Weights of a small image classifier: arch resmlp, batches of 64.
Rows from block 4 of a small image classifier, named by matrix and row number. Rows with one number within an expert belong to one neuron, the router's apart. Each number is 128 + 32 x the weight over its row's rms, rounded and kept within 0 to 255. All counts start at 0. Numbers have three digits each. After the name is the row's rms in percent of the matrix's.
Before each expert's rows are labels from the 100 images, of 14976, where the router gives the expert most weight on average: "peak at" is the part of the image that holds the peak; "top examples" is what is common among them. Only what is clearly more common there than usual is listed. The data: retinal OCT scans (Kermany 2017).
# router: slot weights (model.blocks.4.mlp.router.weight, 16x384, trained with AdamW), inputs 77-153
# up: expert up (model.blocks.4.mlp.up, 8x192x384), inputs 77-153
# down: expert down (model.blocks.4.mlp.down, 8x384x192, transposed), outputs 77-153

# expert 5
peak at: middle right
top examples: finding: normal
router.10 102:161128114095149123121112166063098164077167145167089115144131159162135127090108152115148210096116173172107165106172128099133114171168122113085141093198132127153095148171143106168159142102112165173135164200141115106120103122146112154
router.11 074:166185103130120121085161153121149160089159140146133107146119157115176095108128142089158198113165093129166165155175111178113167131141117135143090146129096144158088150083157138142151159158114156163176134166134120132148129130165193163
up.0 124:143124145137111148142129121128207132096106104137155192105084128140184145149084139128134137145120113116110102128114139172135114157100102133168069103144143087137135113128103132150146096108169170092128140132110144068147097106145090110
down.0 119:114161120106143136115113103119206057147120150085087115130115126122081098129081162197096148116206111150148082104134125049082133161143129183052153148193139150131155118084210130158141099125076128108085121127115172058060108162102148101
up.1 103:167121118132105119118132133121057143087117133117116157112146161097162139166105146139098155191094128111118111133120131126110144082116094110083106117103108094142117111108120115163110131138114105133035065045071166002132119117152118125
down.1 098:119129125138142138112096192196147120128101117151178110149134141137107078113117152142134111087116144148116144113108159176125094138160121144083135148072177111105183118157144105119134149132159148053223119079195144120116106159125186117
up.2 129:158125126104119140141134140092153075084121151106130110112097136180027129152136130207139142134167102142103160118112124132167148086102118129105043092190129064146154075108123145118155143157151081098138145065116157016128129123106077108
down.2 124:070145103115153118178146110141151142141159081106149046117144154112087144127082156130092129155099104165145181123137133134119145125115128187124092110150158137089150130159104127130120167032110122106156123163131129144122117180094088121
up.3 085:104093138147131098126115121125056114166106125117118077134151099190125119114080108171114230205137131083123127126101139119132149151116112105128252115109151076178129153164156105179168102116151162124068122153088117130098145071155136140
down.3 087:159121172146111138145070091071079108125150124143101069092155202147110179139123108156145155076098142147140090117125186172123093179160113157202104142127158129149151065074085142143171155122158099160142147142110132143132123183152231091
up.4 118:108142118159169136130130137131171100093141120135115030103161100141080095108118112124121108142152133126125176207139160090120116093133119122082165092111130153110075179115165171172155136133077097089172079135102137195111130186119085128
down.4 129:070148133125127142154150076184119109106086108200124157122149118078149084078084090132099102105159127125125121125119101092162136126110139134193082162107149096114099131139124121095150104121124114109177136078099096145154100180155180099
up.5 079:105118162063113127132155106188048112177096103145177174142193185139132110184124122155136138106057124152122110118086121161163116117154125131056114086106144092148164103090133132144173125122154105176127114086016152162123110198108059109
down.5 084:087095101150142138130190102156103114122128188092105107167201041139076150117079104099116134155147134089108131129125159114152094140067168144147096114163099178140104113174106094105082158123104151121078128144088129186110118114162113104
up.6 093:099137116114153173130136127091123100174115147132062111130138106099199152115218100159081116089101139154112127111114103086149121092101153154090118081152117109153165115108130097121096143125183109183111143145125120111118112080139081093
down.6 093:080146173133158129133148119146196190131114109153093043106143069152152098161117131147117144147104158137153200158123128115197147147135093157073158137125149083175100114183144108129119139147139179141117162104097135082138073203181070160
up.7 103:105137153127131156111128158102132144162127132094110113135124136162175140106088058078135156114108164088149137122129104131144095124079124116097090117124129100128086114114198107132120111122139136156185074085125136147162166224138173064
down.7 098:084122102140072133127103104120110153084135139143153063130100169122185130085062089155142146088114115087112137159104099132092084157144101124153124160149123105128081052183115156183093110121117135146177149169110088156142116119165182114
up.8 117:130152119121146120131147146078111141134116112110156106148120025163021132112113148120122074088136156156138075144100127133151120126123073121118201126146189138151138100060138124155159144175162122170095150097074180135138092130123158227
down.8 117:191159115130116192155079104137184186176181064056160064124103116122122154085118093102121098179147118129103164158167165102149125120129137155087106139158140171134176111150126133114119178095086148165183097165126124095109107105089135143
up.9 116:111150126079132139102124077155145152078127117160127117197135149092138107127150153138105171150163131190100105113117135123178143162058107111021112119133139134122102119123144056138129126139114135163148157135190104093113117152157142243
down.9 123:091163153102136130147134136155214122157124123137132211162169087146119093112133081115138147155084140142129123143131147139087174136168157129120141109134145161106171160142076163100117142124179131109185179227096118173105144108111183106
up.10 101:127153129169137137153163130142183146166148109079148079166117120113066145109133114100103135158152176079131167140144082125122084143152159160173112125165113121140108144161109164132159108153086106048170190207190166094152158105093162169
down.10 103:070169116124154160131174134112177103072146111092175170099141156111175176108166162139115100128141127131130104105161188164155122136101126127045121141137121167132117089138129199167127126065118107093094102179129120173140117151152127103
up.11 070:099121148109132151085133125130108184093123158105134144085151097097190105130194144120179151071138126101054107101153075108132116155126129110158067170115087131114141142163182118159120128155118130121143138089083137163094088077160073068
down.11 076:149144146144095158122106129118174159199155056107072131092124150155169094122139123186125202154083181118097113147151104131172148165158151093107162143128159154106121052133172111164156141132142114133122095181113157142108140096164166112
up.12 109:137147137131129155186136130114155164182140124129162145124140076051029144099147149122111087159105153159096145164139122141119138119118144101136139165151108214079087084143123113170116111153107093109168154086176119097149160137114132090
down.12 114:127123115119189119156158147142138117166150162173136111159143099140140132117166129096145125177113129086129145133114145078114115134150156126137115066115109097126058133142141168134144116149225077096093172204191149177118129124073156075
up.13 062:090121152121130100141133160103066106066143143119144127102167174088103108147144149125104125163126128092159122142130063112146092116175156125116135173164152099159140093117133131126124143114101096078125105180114157077133121175137068088
down.13 068:116159107114128099124125163075166161047138077134111085136180116109153094114111125170137113057115149112150093133182109175163134134112132148100143138085112142153125117143142146107181180159107074179102207154140130103129134116123167105
up.14 112:136114104197131110145138133112111122089210097113193177134126148108178145094127178084115167134170108101129117097117083140110116151089158144139103120072102072150122172064146133121118131154073117055195165124148102189078139047114131199
down.14 108:167119156139114132125100088198116124129087133167083065132107110119162145186147089173169108139117079185174124094149164158146114127113099154110093070084118178164155134165108183090140158148094219196110112191127121109103151158108105129
up.15 127:100104108163129111113143104134091173182135155132179165165155037069139092103137139112120140120120119112139141160091117070152145079111132152025215137126127168120149133120175159156165125139128112155122129110147132128129119129131093048
down.15 124:142094117131152103165130141097108088149098188127129074157122092185132147120123137096120132130135145196137098092126136070077071063097119153080109103094147118073155085168149168142141101115123072138165144099136142084105158086090122125
up.16 101:090128117169155122117136159150122097100173179160148182155201152150124158137107081115093109094122150076127132118117132132115148058072109158169144132125084100118137120157126184136115127126132131121134233106086129124112141103073166051
down.16 115:122122079110161139116179133127156098141165090131191149126163103118130114119157140060148145129093189147163097125165104128190134113160125157146084125147113152102180148141146157090117146113163131122169091170148088133141122096186149171
up.17 089:116149146078129128142140149120027077147127166137153100123150074149186113100131159073111067091156150070137111104152134044105149103094164137148162121112112117132088108103117204124103083141156105155084089088088143060130150103150096124
down.17 084:182168109163145122163130093160146102101154053093113129156162168166054132119119146087107134086133098083184151161087116142119112081091160100107135210211104073100167173087114156163119089128146188074187146150155105102112099132126086156
up.18 106:057135127091127133118140143108160102082133103084111156179097166136118181146086139110096079104160123148147082070122143088138116102107110159073129149140154177103063139163103136092126089141095160108136157142118147104089131131099125073
down.18 106:149129133173122075157160125129108115083101110172170172104155085092095142106193139135162050159143130133166138129183127111139088128072104171053135104106132143147133131179188102143139186186130148133158164117189126061117165138116132148
up.19 101:109109118121126113121128167096092137116124111164080112170160152084145152112157115131106083121189169158191134154058151068138146165116106134158226119117126148134119139141150114155089117138123162137126161112181172123098130205090152136
down.19 114:149183159113102118149157119104129122081191120162185151094123084128098112085162082117094112095115143135142130112156150079142116047208091164057110111112133108123109112145153106130162109127136159118134096130173116118117146132152100063
up.20 086:137131098079112139127125098135107093067101156129136143105146150123169118102126063137116176146095108131172138097147108110141176201111107123089108131076139201126118138138142128067126127148077117130062146124128160186145117078135118112
down.20 088:065147081108170151116181108147111121110115099127164069079169120136211142176198100133132150135125175085101154160131069090110146091114102117154124111129112103101177125122137125091161162133102016137136140148040126111148073149116121166
up.21 076:070116138116112119123109176116116069103145135123109109151067154173065125100160163118144186142117094088125157121154142113110079112131108140164117139161119205140090115112109141092101118110079052099105075102115143087157126106098148153
down.21 080:127106172144117141142103114111097132091112141146115146172094101080061129152092116132128129123149098121070164174130139158125124068056160112135090116163136102149127095141134092054156148148101069132127155135114136203171138119101129172
up.22 107:089144134142135114122132138134102158163113111113140106093193092153151109144143122086125088075123185133132102120109184130161157090106144140100124103120137141101159136090115119135166136163106022154102140090051137089156133201195098131
down.22 106:142141123121160096103133154105131118135159108194074099126124130147131181093145138156140224141137144147151152104137129188120135135094140168184142167141168151134160103133176067104090083146152108143146114137114085146127140122090111113
up.23 116:120132108114143130137122115137065138119121113129071033127106125111162121112103103048146015114121170181122158092162147106111150111117126137147116112185155080156187123116122115173141117120109061141159143157106093083152129165116111097
down.23 113:124097094104117140171163125135124137145137119181106107149078096074106113166140123119129118145175136189165084140115090146132179080109135134159119137126139069162154089148136098120146093115144085111202109166062115088134114114105128223
up.24 119:166135113099102146162126127098100153093109116088127145180099183103081147133126131153102159168105094115145135089073198169137146066068121125162046153122126044167136100091132175144111131140125114145110141123108110137130154115106158101
down.24 098:068085117172126124153168149134141090061121118180074081149119094152221112130075086099103082136127149159130113087097153106074159089075134093154133184080160062177148146154065138087097126159137138095149167188097114087128107191058064072
up.25 059:104157145159130102119156146095140150142125103130101152125113076121073165133151104137141152068103108110161130139084134135128077105148138151136152184118141209122087106140106085165159150168129128081143148137134127149145116132129137117
down.25 055:136125137119104139112120099159077119155197147090120176106122141213167112116128131113118129172146175106127126148137083102151100140111157114135084151112133109124160127079125146106111156147108086116115153149039136131145105120097131152

# expert 1
peak at: top centre; top left
top examples: finding: normal
router.2 084:140096133119055143172121155073094166047159093114112156123059127121105143103099130150117200108111136158121158138113138143116135181102123100064072156134140163147081117108143092143144121094111155179119156103150150073190126192138186198
router.3 099:102123156123127133101099163177133148091114132091142109117154132103135104163147081174138091123124100147143146169097088192151130093143102083113149126111074143078098149168094151141131097152132120148124166126144063155101080138126147159
up.0 102:122123104137098133124114063112125133124128096102122089152109134118162110145069184128160104144138092135153096146163118093144110128143109142061129136177121161082063159169146072187109150112110158120053089149116149168124147155100128163
down.0 099:132109158105112175139133146110189179108148130148133138086108076136152062101101133145146099086116149140112106148125122214142146136105147083137138167141123131142164155148122090094084126104100109120097182179128157230087112108188147104
up.1 106:183089116151132117126134146151120142072145153173160146124084151126137162120126141187126124148139127138134135081131130106124134171140108136106083142134203231179105140184118087161115150132132198053119067111132119138144109149132051125
down.1 111:128143131104136136098142117170131064170128118130097013141123197190087116119136143166134121119156136145158114127144101149117128082143102145149157163149122117156110096123109136135086118129141101117091114196066097145124141130137141126
up.2 113:138137100113117097130102129127092160150183126118130092112127112110120138147092106163174049139079141162107142165098102195078121126151111129105140113112146129109110126111130193152158104131140227106125095027134083104117135154129140109
down.2 110:114102143130113126131108116118156156180089111182107142167080104107124146093190188092128117114087150143081129114099167123118149133145134140110070116109139162114098158116088147160131067105147164104147137146165159097105131161110134123
up.3 105:093109126148124119096122112121074158143113116213123159117103145156065114134106143102132159101097092229152085107087063120142108120183092100077145105129167112132141082151110170085183139133165149123204201072120091116116098206148117132
down.3 102:157133119101082082172122154158077211148144085108103172154088147174136179153087137125158146132109127108107127114145115145134165100122116142102111119145088163108169074139124166142097098165080181080084152155147090139131117059195158113
up.4 114:162149097067139154162159155118137087054145148115193073128163085097119117124152130072128077124161162135121149096168117132117142082111117130107129120160172149123139099155131155086124120101119152130079138072142157128174141109117144134
down.4 112:089121132123046090146178128119167112159151140108156110127157129115124123170114110117138189137116110076118102111147106136108132106173127128154177157113125131140083171132091116078109100112169084117145146143182098083122173135175139123
up.5 101:165084128114133123109106142114128149054127107134146113126150088153147116114196124072117168164085124180151135106149150172122135090100110143120144152164103065075094161108156153116110123162125129114187084192149136143149143140149075161
down.5 101:190130128165156175146097092150112089119143119099146130069085095148125123176153099117100087127158086138155106192144157138083138169127099066164189102041090124112153111113120131095077144106152127111199098124165122129110110099130119107
up.6 107:099137148085148135133111101135164062164130107165033104167117131151155098129122070198143099079151156132089150111121141111102096161123161128104147114184165119131077172148123125145112125111178209152110125101146143033162130084102127147
down.6 104:156116137137145127147089152131148150125176132186178180161131085147139144139187144190137171119101143137159079045150120075165170155114134158123102122111092135100157142169091127084111125154136150108092074083191110160109114158112143123
up.7 094:040136133144130141098128170139110094176104146145073131073146159109090106148125142140163090114145164119177149129123072096125119148115123154153124115121151094109170149135120150158119149144146070093138146091164143057143097085099071108
down.7 104:170090134131121100090110126149116145138189110125159191086108173174128088098151102095105178100132118164095144138118103158133083073163164127121103120181131117089157136134164114094058117158153140063158114075127139115104094101086156122
up.8 087:131136103108128170118138149161096124154113172043134164145149145157159125092169157182149152111136128133082109101125106109172189161134137179114106140070153087143100126170108151148148122119136063170106101075068131119132104126112134185
down.8 087:037167108107199087136110135148092058118117100174153083100167086106097116099167118131166096142090115157127068129087136122127142174122099157142140116120078083160186149126165087128157167176132124110161149174084151060118076076138095197
up.9 101:153144077152150094118106188117069085154125172089144174166131098152132105135144117160114156078126112058137094110081139098132143117133108117162139147162135130101227148173125133071129124085135141086070160182147120030115102189094142129
down.9 101:164147175143126115065137158152135143072167141093104196102116095129096133184102148140101135063135140094162123162151158190170129050101107126138179131131133143159134116166183145179152087118151155094136210131095132091137127110128139114
up.10 116:142106116155139147128143127108106100166122138121180146086167150133124114153133136207153133130167121118122187103149102187112153168154163127057170169082124180075103117151117153193171134123125142207138123049159102119117114149107112105
down.10 105:163107091077107105121148198100095173138130123109097083099143093101122126077173119130131145112151117129097113140167130154108122192133138097061148122164138168098131148139101104091103108154137093114106174134073136040132127068095063183
up.11 097:122142135116111134109166148139126156109132131122137111129117160115145151085071101172155142141139108124122123137101129069135137137081105116102117141075123120116174115115110174076121144137137167153064146085188157148101162137183131128
down.11 102:120096141108157170182121139087152152149081155150147163134129109166054134090106140121131112086107144042107113140054138155119181122131154071085066125131085136159123148065105142142118068111135092076122153119122117136154114099122172160
up.12 101:176132106075109136150115136135128101148160100154139077137113077181137105137166135145080148126139098147107123050126100092119087160145108133136114149089131145085105142127148133087130121125101092139181103140103111215133134122138132132
down.12 105:143134130109116115137115137135080120103141148150127156136127110178147154137203095082157121122137111101128138168099104068110124124121152111072142107097069140162067086076150163129124138162113211145134116047135132164077156122113118135
up.13 103:140118119128134131109107092144066136105139143103138121125147168173113112110096057165143136130108109113110137146149159157101158113057147098143107095144160094176048146153136156156138140148094119128115084040091133099152134144149152148
down.13 099:078167147132093074117115114166177110171175063118118116120207094151175116103147116178138167141135144108114120172096126087145137137137160101096156130124147139152159163133109130188160086134098166159152182074119118090138093120075169134
up.14 092:189150122123106110107133176114107119111141149111141143173195197204131137070162102171112084140043149131109079170138136089147076182133072143163164111137123093127181141086101085151128149097147129149188148141201076130121124125182167114
down.14 095:156112038102102128124149172139149126076190126120087124112136061119205132167114158148102115098149135168109094100115098106142098126141135107128070172088086208155138136127118142099114164138118096067053104158114084123157141097117128126
up.15 100:159136127143146120161134140110118126116086134065129173116085098144048102089091096087121195148108121187126153146128104087166109138182137170120093115154092106146089127128137159131123115097096091153143180094118166126127157208061119032
down.15 099:146133132123114124139128121092164148162083140128189099103121147158137097112123167119134116117140138149115151124127119090119169192132177158122113112120153121116172125158137185143184153118148184084162157126138119115088067170187149113
up.16 100:081113116114114144131104099141134148095159153107109152161128174099115130104206161147166189110142106096110150064132112113156102160106152135204134109132120087110211151112154152161116126126125130165137097125129119187080132077058130079
down.16 095:104162160131122137129112100082116155059130138156110127132126130154121095127084105191135172007110167167108095072106162114147121127118104097190107107145101057140138161109145150132112106119141157103094118140193109191119142147167149167
up.17 106:104127112151138140101117206142141126085116144170120158160123178108085101138101113103137077184134112138079112130107178154152103067133138127161192127103103177128076160104127156128108129122125137141080198183166103093176118156116151063
down.17 095:121135178062124121100125196104136152135123171096171086177152182124165118134150115109103121112130115110138111135134145106129184142148148125051084136130145154115128112150164110144130104142142125127040122142129077148139109057172196159
up.18 106:179133172157154132138124116104175100149121132112171173062138108111162142144096153198138200149146089149131127107129139150116115142127121100063093096103132117153136110118119102122137151132178177170143107224110162126116140055141130082
down.18 110:124125158176078137121128106084162153159145178179099078124075176134160151123107100117113152109122119125076126102138121116149177134136091160083189151142183148123156139056167128145128120197165160115089156110158118108089156188119123139
up.19 107:134143084115150100132150102101132118114121128163115139111164124121175143020085153137107104165095146175093096138082142102139124151110125140125157184088132135129213132111135150104145133135069155191180117168144111082096124171163195168
down.19 116:169101151125131127091125126115119140140114136099122141127172148162133100119105166152064106090148098120118136148120149108128123073174133123074118130118094097139117140124143091117086149075132092123117144103153128119105102147154167161
up.20 104:122105150102134122107123134130149160152122083092218184102127160135079110140094057142099186134057097133131175074116118148122097172151119143058160105185173096166132139137131084118143120109116108102073114057071147209183158115110157188
down.20 107:094108104131137150150132123125158127137136152109129181163133168119166189068137117156131055091080084162118141121119136132120097145172115108171131113082131137165044170100139144088103118159134148132141207105144151148117208089127078076
up.21 115:100113128107099161135142113121162148170074160134093108153135159150087160127130132198106119110145145154159166090187104136113105094121136128078092088092138158108108130167120151065148110156080148179180087118101157131150147100104096139
down.21 116:077128129117114127143128105170059109107162116157155059092136152175150140091175131049150119092129125089084116097122170086112108165122149151105127151134150118115117142113088122110117126110166120151132154091150099160126197165148110132
up.22 099:138150144125106113148125164152066120093135142129075176132129124086081169142148132131126111132073128164123159126170055165115102148191133091160137153120158179080183112135127129144074101137090151109083068082135095143077131076112141162
down.22 098:205192157093158119108158144081130118192117170140143112134087111132067128112168114109142164110157122106150118184110075175132107113125119144065080153112150123156065094212148132158155192110143095065197142102135130078126086120127154127
up.23 068:177121116142127135113129108136206134131145071111125127115160072207089119131139170108151102131136111105097165116120094118136096127137135120103162092099106184105078099114096062135106113146107107163078142193111131192103129112087128117
down.23 078:156123139112172131108126099088140167177169206142121094100141139161087114114104118099151178134137149124145100133149132170168208128125113142225103101172130094122134090109156126125119140069117173105145111173083100110096137103193138138
up.24 099:169133138122125112127130176134141132127132185068115104166115167103088156083132122168143096162117112113154103091120073110070116160188133144144150127162149120126144119140135110130136151111174198126136212108088124146105122080135136175
down.24 103:153099145116104116142090129125143090077137139125097014164146145109121115104169124167117156101152183077126159153118151110089139120127144067147134098109081134105089158117132118141136147094105085123175095031126132140148086142093177051
up.25 100:152117162107137134123114099152160144183168117157140206137141149167098138149154098013155091142138129166150169123135093066120174143134169088140096088145168076121102131132150088107153136101116205119141139094164113152146148136119081160
down.25 101:128111058148147093179110147117150149160120139138121147138186084194084151074095165138094125176128140104163101172116102094123102137138097141139047127142190113139132163104188163153113138116132117155088131099156131118087147075113124116

# expert 2
peak at: bottom centre
top examples: finding: diabetic macular edema
router.4 090:185112161127149148124121135092087117137162119134188130172095240159150092156100120105147126150154089137148157109146082111158078074128089139134134128133108083145100153125144072134099169118144154086140101127128130092058131109144129114
router.5 110:149110136139145110094104105134066102106138146130096085145135135169132107100157148107145149137164127167086159102145143122062099109143144108112098110188111065161044158113094085142131155116157131151176132152174153104122100052063089133
up.0 120:168130114139152110101078080133183107164118187085054175165091180139098114102123189064131116099160128127177118135106100113146140150100144104147152075137107137144214156107108145109136120082188081106108063142097145115126092063179091170
down.0 111:102127146138152106098125126076069214174154126087076184181103131177105112154143138123139131120095141115169147159170119143175138201099135118138146166157116162118163113108111151108153180107182192105077095142086082137137169084142096109
up.1 064:041144118131110078140133145175149201130123067117088070120204132184135128152148118149086128188105115145171126139105120131111114100135153131150160091117131163175089060090114134180130118135111111106118152115071123091088091141091127094
down.1 069:104121149143106177122140104166106137142178106132160172173119098150145119122113136137098073134140103132115092170115152100080123113084103148192146101122115090122140098109142080149079130117147106083108069138128108150138122110136125159
up.2 058:083138105131108138123161110098099124154084154161142086130092093136193110092176143089109202131135151063168089152124108116130126116164148160168125109131117125156133111065134135069163142095145138085134060217160127067148147139169144108
down.2 064:114143133136144098057135083113116112093112117077105165170132137178179149130137131116103082107161139135131115132128126098096095168142147105170117136107152110138170098081094105154176077150072167097190115181138153138096099137092106139
up.3 057:095166128120121131111149158116096110092104132102079128169160139079118125144140106127136181129084149072129110133179153145178152126132121098116077146060142146104148103141172189099152163150152096040113077118132124158090130151184207111
down.3 064:127116116158091139129110139108079122124176090097174099147108145144213172147134110151135138096146120121152099134106119119085106138149136116146142130128092128114121180085122095108121056125135158092096065039190128099117096176119127228
up.4 109:119113089150112131170119114125099124148119134086134155128139112137131118111155125059101128160151126172120065148132146147091150171168155136214093107092118142143100093166118080112139134095160168155158153101129113122168135168132129119
down.4 109:115120064139115169098102115142178104188133113071063143123116133146152087136086114156107180087113125131105138150153145150167154051097138145126160123125085143124139100147124119176165170096101168151195115084117136110133127163115162150
up.5 100:077147135104119138124126129110157113113136123123148110141106164128180144196101172083091201099087162106108143099160132146184121114130140126149204107162113119158103090112119122127136149149092097118110183140104099118141165152129192148
down.5 096:078099145114129180094151131141131116078162156151110085123120119126196094111165138102133140137143126134155089096101125141192111105074108068112139128095136214147065097137131119126124119139118146127076109105106101111161129131090137186
up.6 076:151137152180134107089131116141143056148104085145125087133102123115070111099163125190127084127234166129128108143143126147167144207149115156197123120122142141177135111131144110148136138108184159193125086148142127206104088183151133100
down.6 078:114153197171097114127127128117168150121142138128117158146137169164000095100128154078138208173076111109118116130095151041147144149125097150140149144161191090128185106124118186184135069102165071206101141146151126109130182131141157151
up.7 121:161147099083159130152138082153212078134136094180156158168154135093203107095084083183106117131143132118110085120116165142116176155143125151240132127163161092148111147133147094133086082105145219118119135092120128078130127130133178104
down.7 109:176143101098171108104072164146119059217149120112100200109162160189086085126139139112129129129157111123098140068146125137092108138097166158130099160096096083159068132122140079063113157114140119114093071060112100105127104162110121122
up.8 063:100121130160149150141136096126135111199097137117104123205142108130202125189148108168118104119140121114107079165130191074140135094156136141147108113137148116091095143125129115134166167170087184200081106172116120172163115148119166116
down.8 064:138179109084102100127102100111123114139203149104140096109154140143085119090168121078150147164152123138110055116123123128129126093136142186144167119164143112125121131126108150154178157158172160089093115141153102160130175120114146175
up.9 128:154133144142145117147115140160179165146146151118164098115075139150246100180141095138134103166161138128155097138119072151144156067109106118203118149112122081120128124146164128149106122117174197102105100163143150153125117159169129015
down.9 119:125094124111120090157163101074077105096099173120122111218084112144035147150115125084155151120095090133157171094078115096130105055169123150171140138129084133137150122110123122107093130154109174116148130177255132134140160091115100214
up.10 094:074111118127094135135110105139050124069092127093147149150095097092072129075092155204128106185188133149099160139107153099136154135104132125118097116111142130112079120122153141070151130126109097172096151125139150077115125154065101169
down.10 108:106107173152100164162140074174186164139144115143085088082092133185125117119082109125133130139169151136097143124152158132100092066143082134207197160148108111132155136176173121149127172073116072129152143066109127119147199113135159146
up.11 111:082115140159100126117135203132163174048139119124095122115068138134159123138128175163081095129180097114156180177095102024168120121060126135134100120155142116134181101094106141079104132143141164150137152128133135139103138166114111142
down.11 116:084129213118110093125162139087116116122149095098091159088118112067142115113103111087138065108151157113109088132134095087088136183175109163144170085080164106079132106102135130112081098140153185156092156177074124148111176145162040163
up.12 121:097149098123146140138101100157158128162132145088162107072105124139141118128081115137115059106133098133142076117086122104109131096159152164119161150112105096084223119115151109084107101117199123122165083092164086120134139123110156157
down.12 115:180140106151138123109152173108147074100141108109117048137149076146139128125129144125147067138134187092134155131148098128132117092158123100111170109125108140079134055125107088123159145169148112114120163139075110159092148106209166100
up.13 132:135118128099114117149113122087152130088125135096183175137099083044050113060108088122105079090109095166122163140107102095124132113118098116154131128133130066096102114086126126189092122111105095167079127102053115171143125059109128120
down.13 125:102120156116130187105125116108127075089132149187161034088149112106148151098152127136122085140115138126135139153117177135119104134082142102183110177133126105118128124147090094122123113117116157132156175136128122109159168140153116123
up.14 091:112140110159092154164128150148110141052109146093177187169184135165140133152086097085144101179138150158145119126144126161141114157126134123127063152183123104142178102140102145205118110149167166107096171087126115125098139150132138098
down.14 092:130151123165174134135120110150073132105160081145106093073126132188114166117142108096110147125069121065124085195124144115149105117098148157080146127119117102113147156109070099052115128128194083120071116092134102177168153109131149081
up.15 119:192108147113134112108124069116099183130110143110134176134117135117156140162094115140112040185103136158167121124107108101113121101041163130176105091106074161121129119120139128153127100110087171090138093140093085177108153081167101141
down.15 110:076160091116134140120150176102137123164042140129110077106082147144084070074119141104127125202123156172156134139125156096136152144092129172144182152119120118168072074149179079146129096087107116074118138112110143210070115111090136162
up.16 115:085097168113134155149154123117116117162150116115151105124095174053165111116132129113137123109148109097171120139116150146145144092128145151113096167049101141101207163172128119138135137125129153141123113167112115131148130109087140095
down.16 110:110148139089098162118098183150093151174105192133111201186147144169167118099082185163134167105084166119133124119143102089143120070084101093122145093129110118105144144119149163148139111119137202128064150142059130151139136161203186092
up.17 107:200092125085135095125123094105135103151151127120071155085130123104059164112138113164143178132070088178140091106126125142134120145142142145111021170143108186111109147127101064175119141121147129052146155133181090129134139122097098206
down.17 092:084122097168105092111085148129101129177187133098164196071153169160074148167064118122153172110076146140143161148122127144108170181135153089108118162155103068122186140081181075188136122173124012125157117175130126187124122153152128198
up.18 084:139111066119127095115162125128190166138117094117071124130131153167070104184111128149118148137114174157184093155075101099104082141152124153130190118128104076151138100105090117130141124123178033163102095109158158162097083166109125126
down.18 095:145125073104138139119092159130111075080094144111106049150116102171106161084118121061100104107126094135098125142138151124089151084107074104098099113175079114132096144151066138095119147115150126122121143146105126148124164216166137078
up.19 135:058112121123141125114125139102132127138089148171218049152102080118106102144138115098133163144180105090135124140120098163143160161177121108124132121117155144125053125118108122120137155134106144116134150174156107147130112140130095172
down.19 122:142086144126089069090146112107095152162128131149126162106121223068101150099137116122132112121111156154149114128125131118135111113094093117158128090152189122147149131164206111124129103124124138130103104156096129124090103100123095155
up.20 115:130134097171123157142154166125121108109150181116126068110137099123200112135158149153117093142158126110140131075129136085120110106148130179156175170164123141162117132126159147195139133148089108090097108114096135176092132129135104104
down.20 112:086159099132159146105100120091101144151133123160115064079085113111129122123167144113124164067101144138166158155127111101170099104087133129145145132149140110139154138125174132106168148083117116118132032152093098129079193132059083161
up.21 090:112145149135145130100137101130152078160153172153095134107128177099140119143175098086104089076113169189149115102162073147120129104201143122120119140064107125139102137114101119096152146125122126056122173177137133221144112201104144155
down.21 095:135112122136081141120172134154166171117189113119100157159109155046182104163077130168120157064125101043151118106138134110139065162135157124149133163110118157125127162091122120156125123144130157138062115093142105172132157078086129170
up.22 084:153111100139101132146111062131175196133130097090160181115141124143091123112096153166144059094122145154173118111104135106122139159098114152140071131086152153080138161129077138132133123112114057075100127081159081108126157174181104064
down.22 093:161168138115120112095155112160112082155133155138142172135144154149141114149159140078111141113086123120114128142126116144129089121112161165086165159172125136150138101193139075163127120164113105141107148126195134133083106173120129105
up.23 093:138132067116154155115122200108146150099182196118126162131099141175104127056128175099124129090091134163118116098122099082111150079171129134098110100150145131151167159103129132145062136124104083103099115064161134119115126132123135098
down.23 101:144149145184115119140182142140177098112197155104041076123144136111143169081096118161140061136146134118139088085124167136160079123166142139133190128069133146114110140136101092128112160131088101097140118144136151115125128088135117145
up.24 119:131155140115129129144121141180148136185111116122096167150185131139193095140143152114115145169137137158136086187089081159142145179151137129122112124158140141119143126104119161175107068135099087062179108080083124109111126092152142187
down.24 111:153073072130112140163138108176228088138162162189131178123180107109123104091114123118121087104162157130105081077118092152107094161078102106164111129186146143116135206142117144146130107109143090152161112149130142169148135156050120099
up.25 075:051140134122111145106110147145136103131139134142068165131183109091117108129132081062136107175134181105107139104130085100148146127114116107181133117170093071154192160105146143145148124124122192102177167071119145127114111142121133090
down.25 074:109104196106116206140092096130174155121074137197090107134108105128163155095091122153113112106074157134115112122148167103149099104185137110109141109156116126114098080114019112111138089148162147155108149191108148217148114168144126135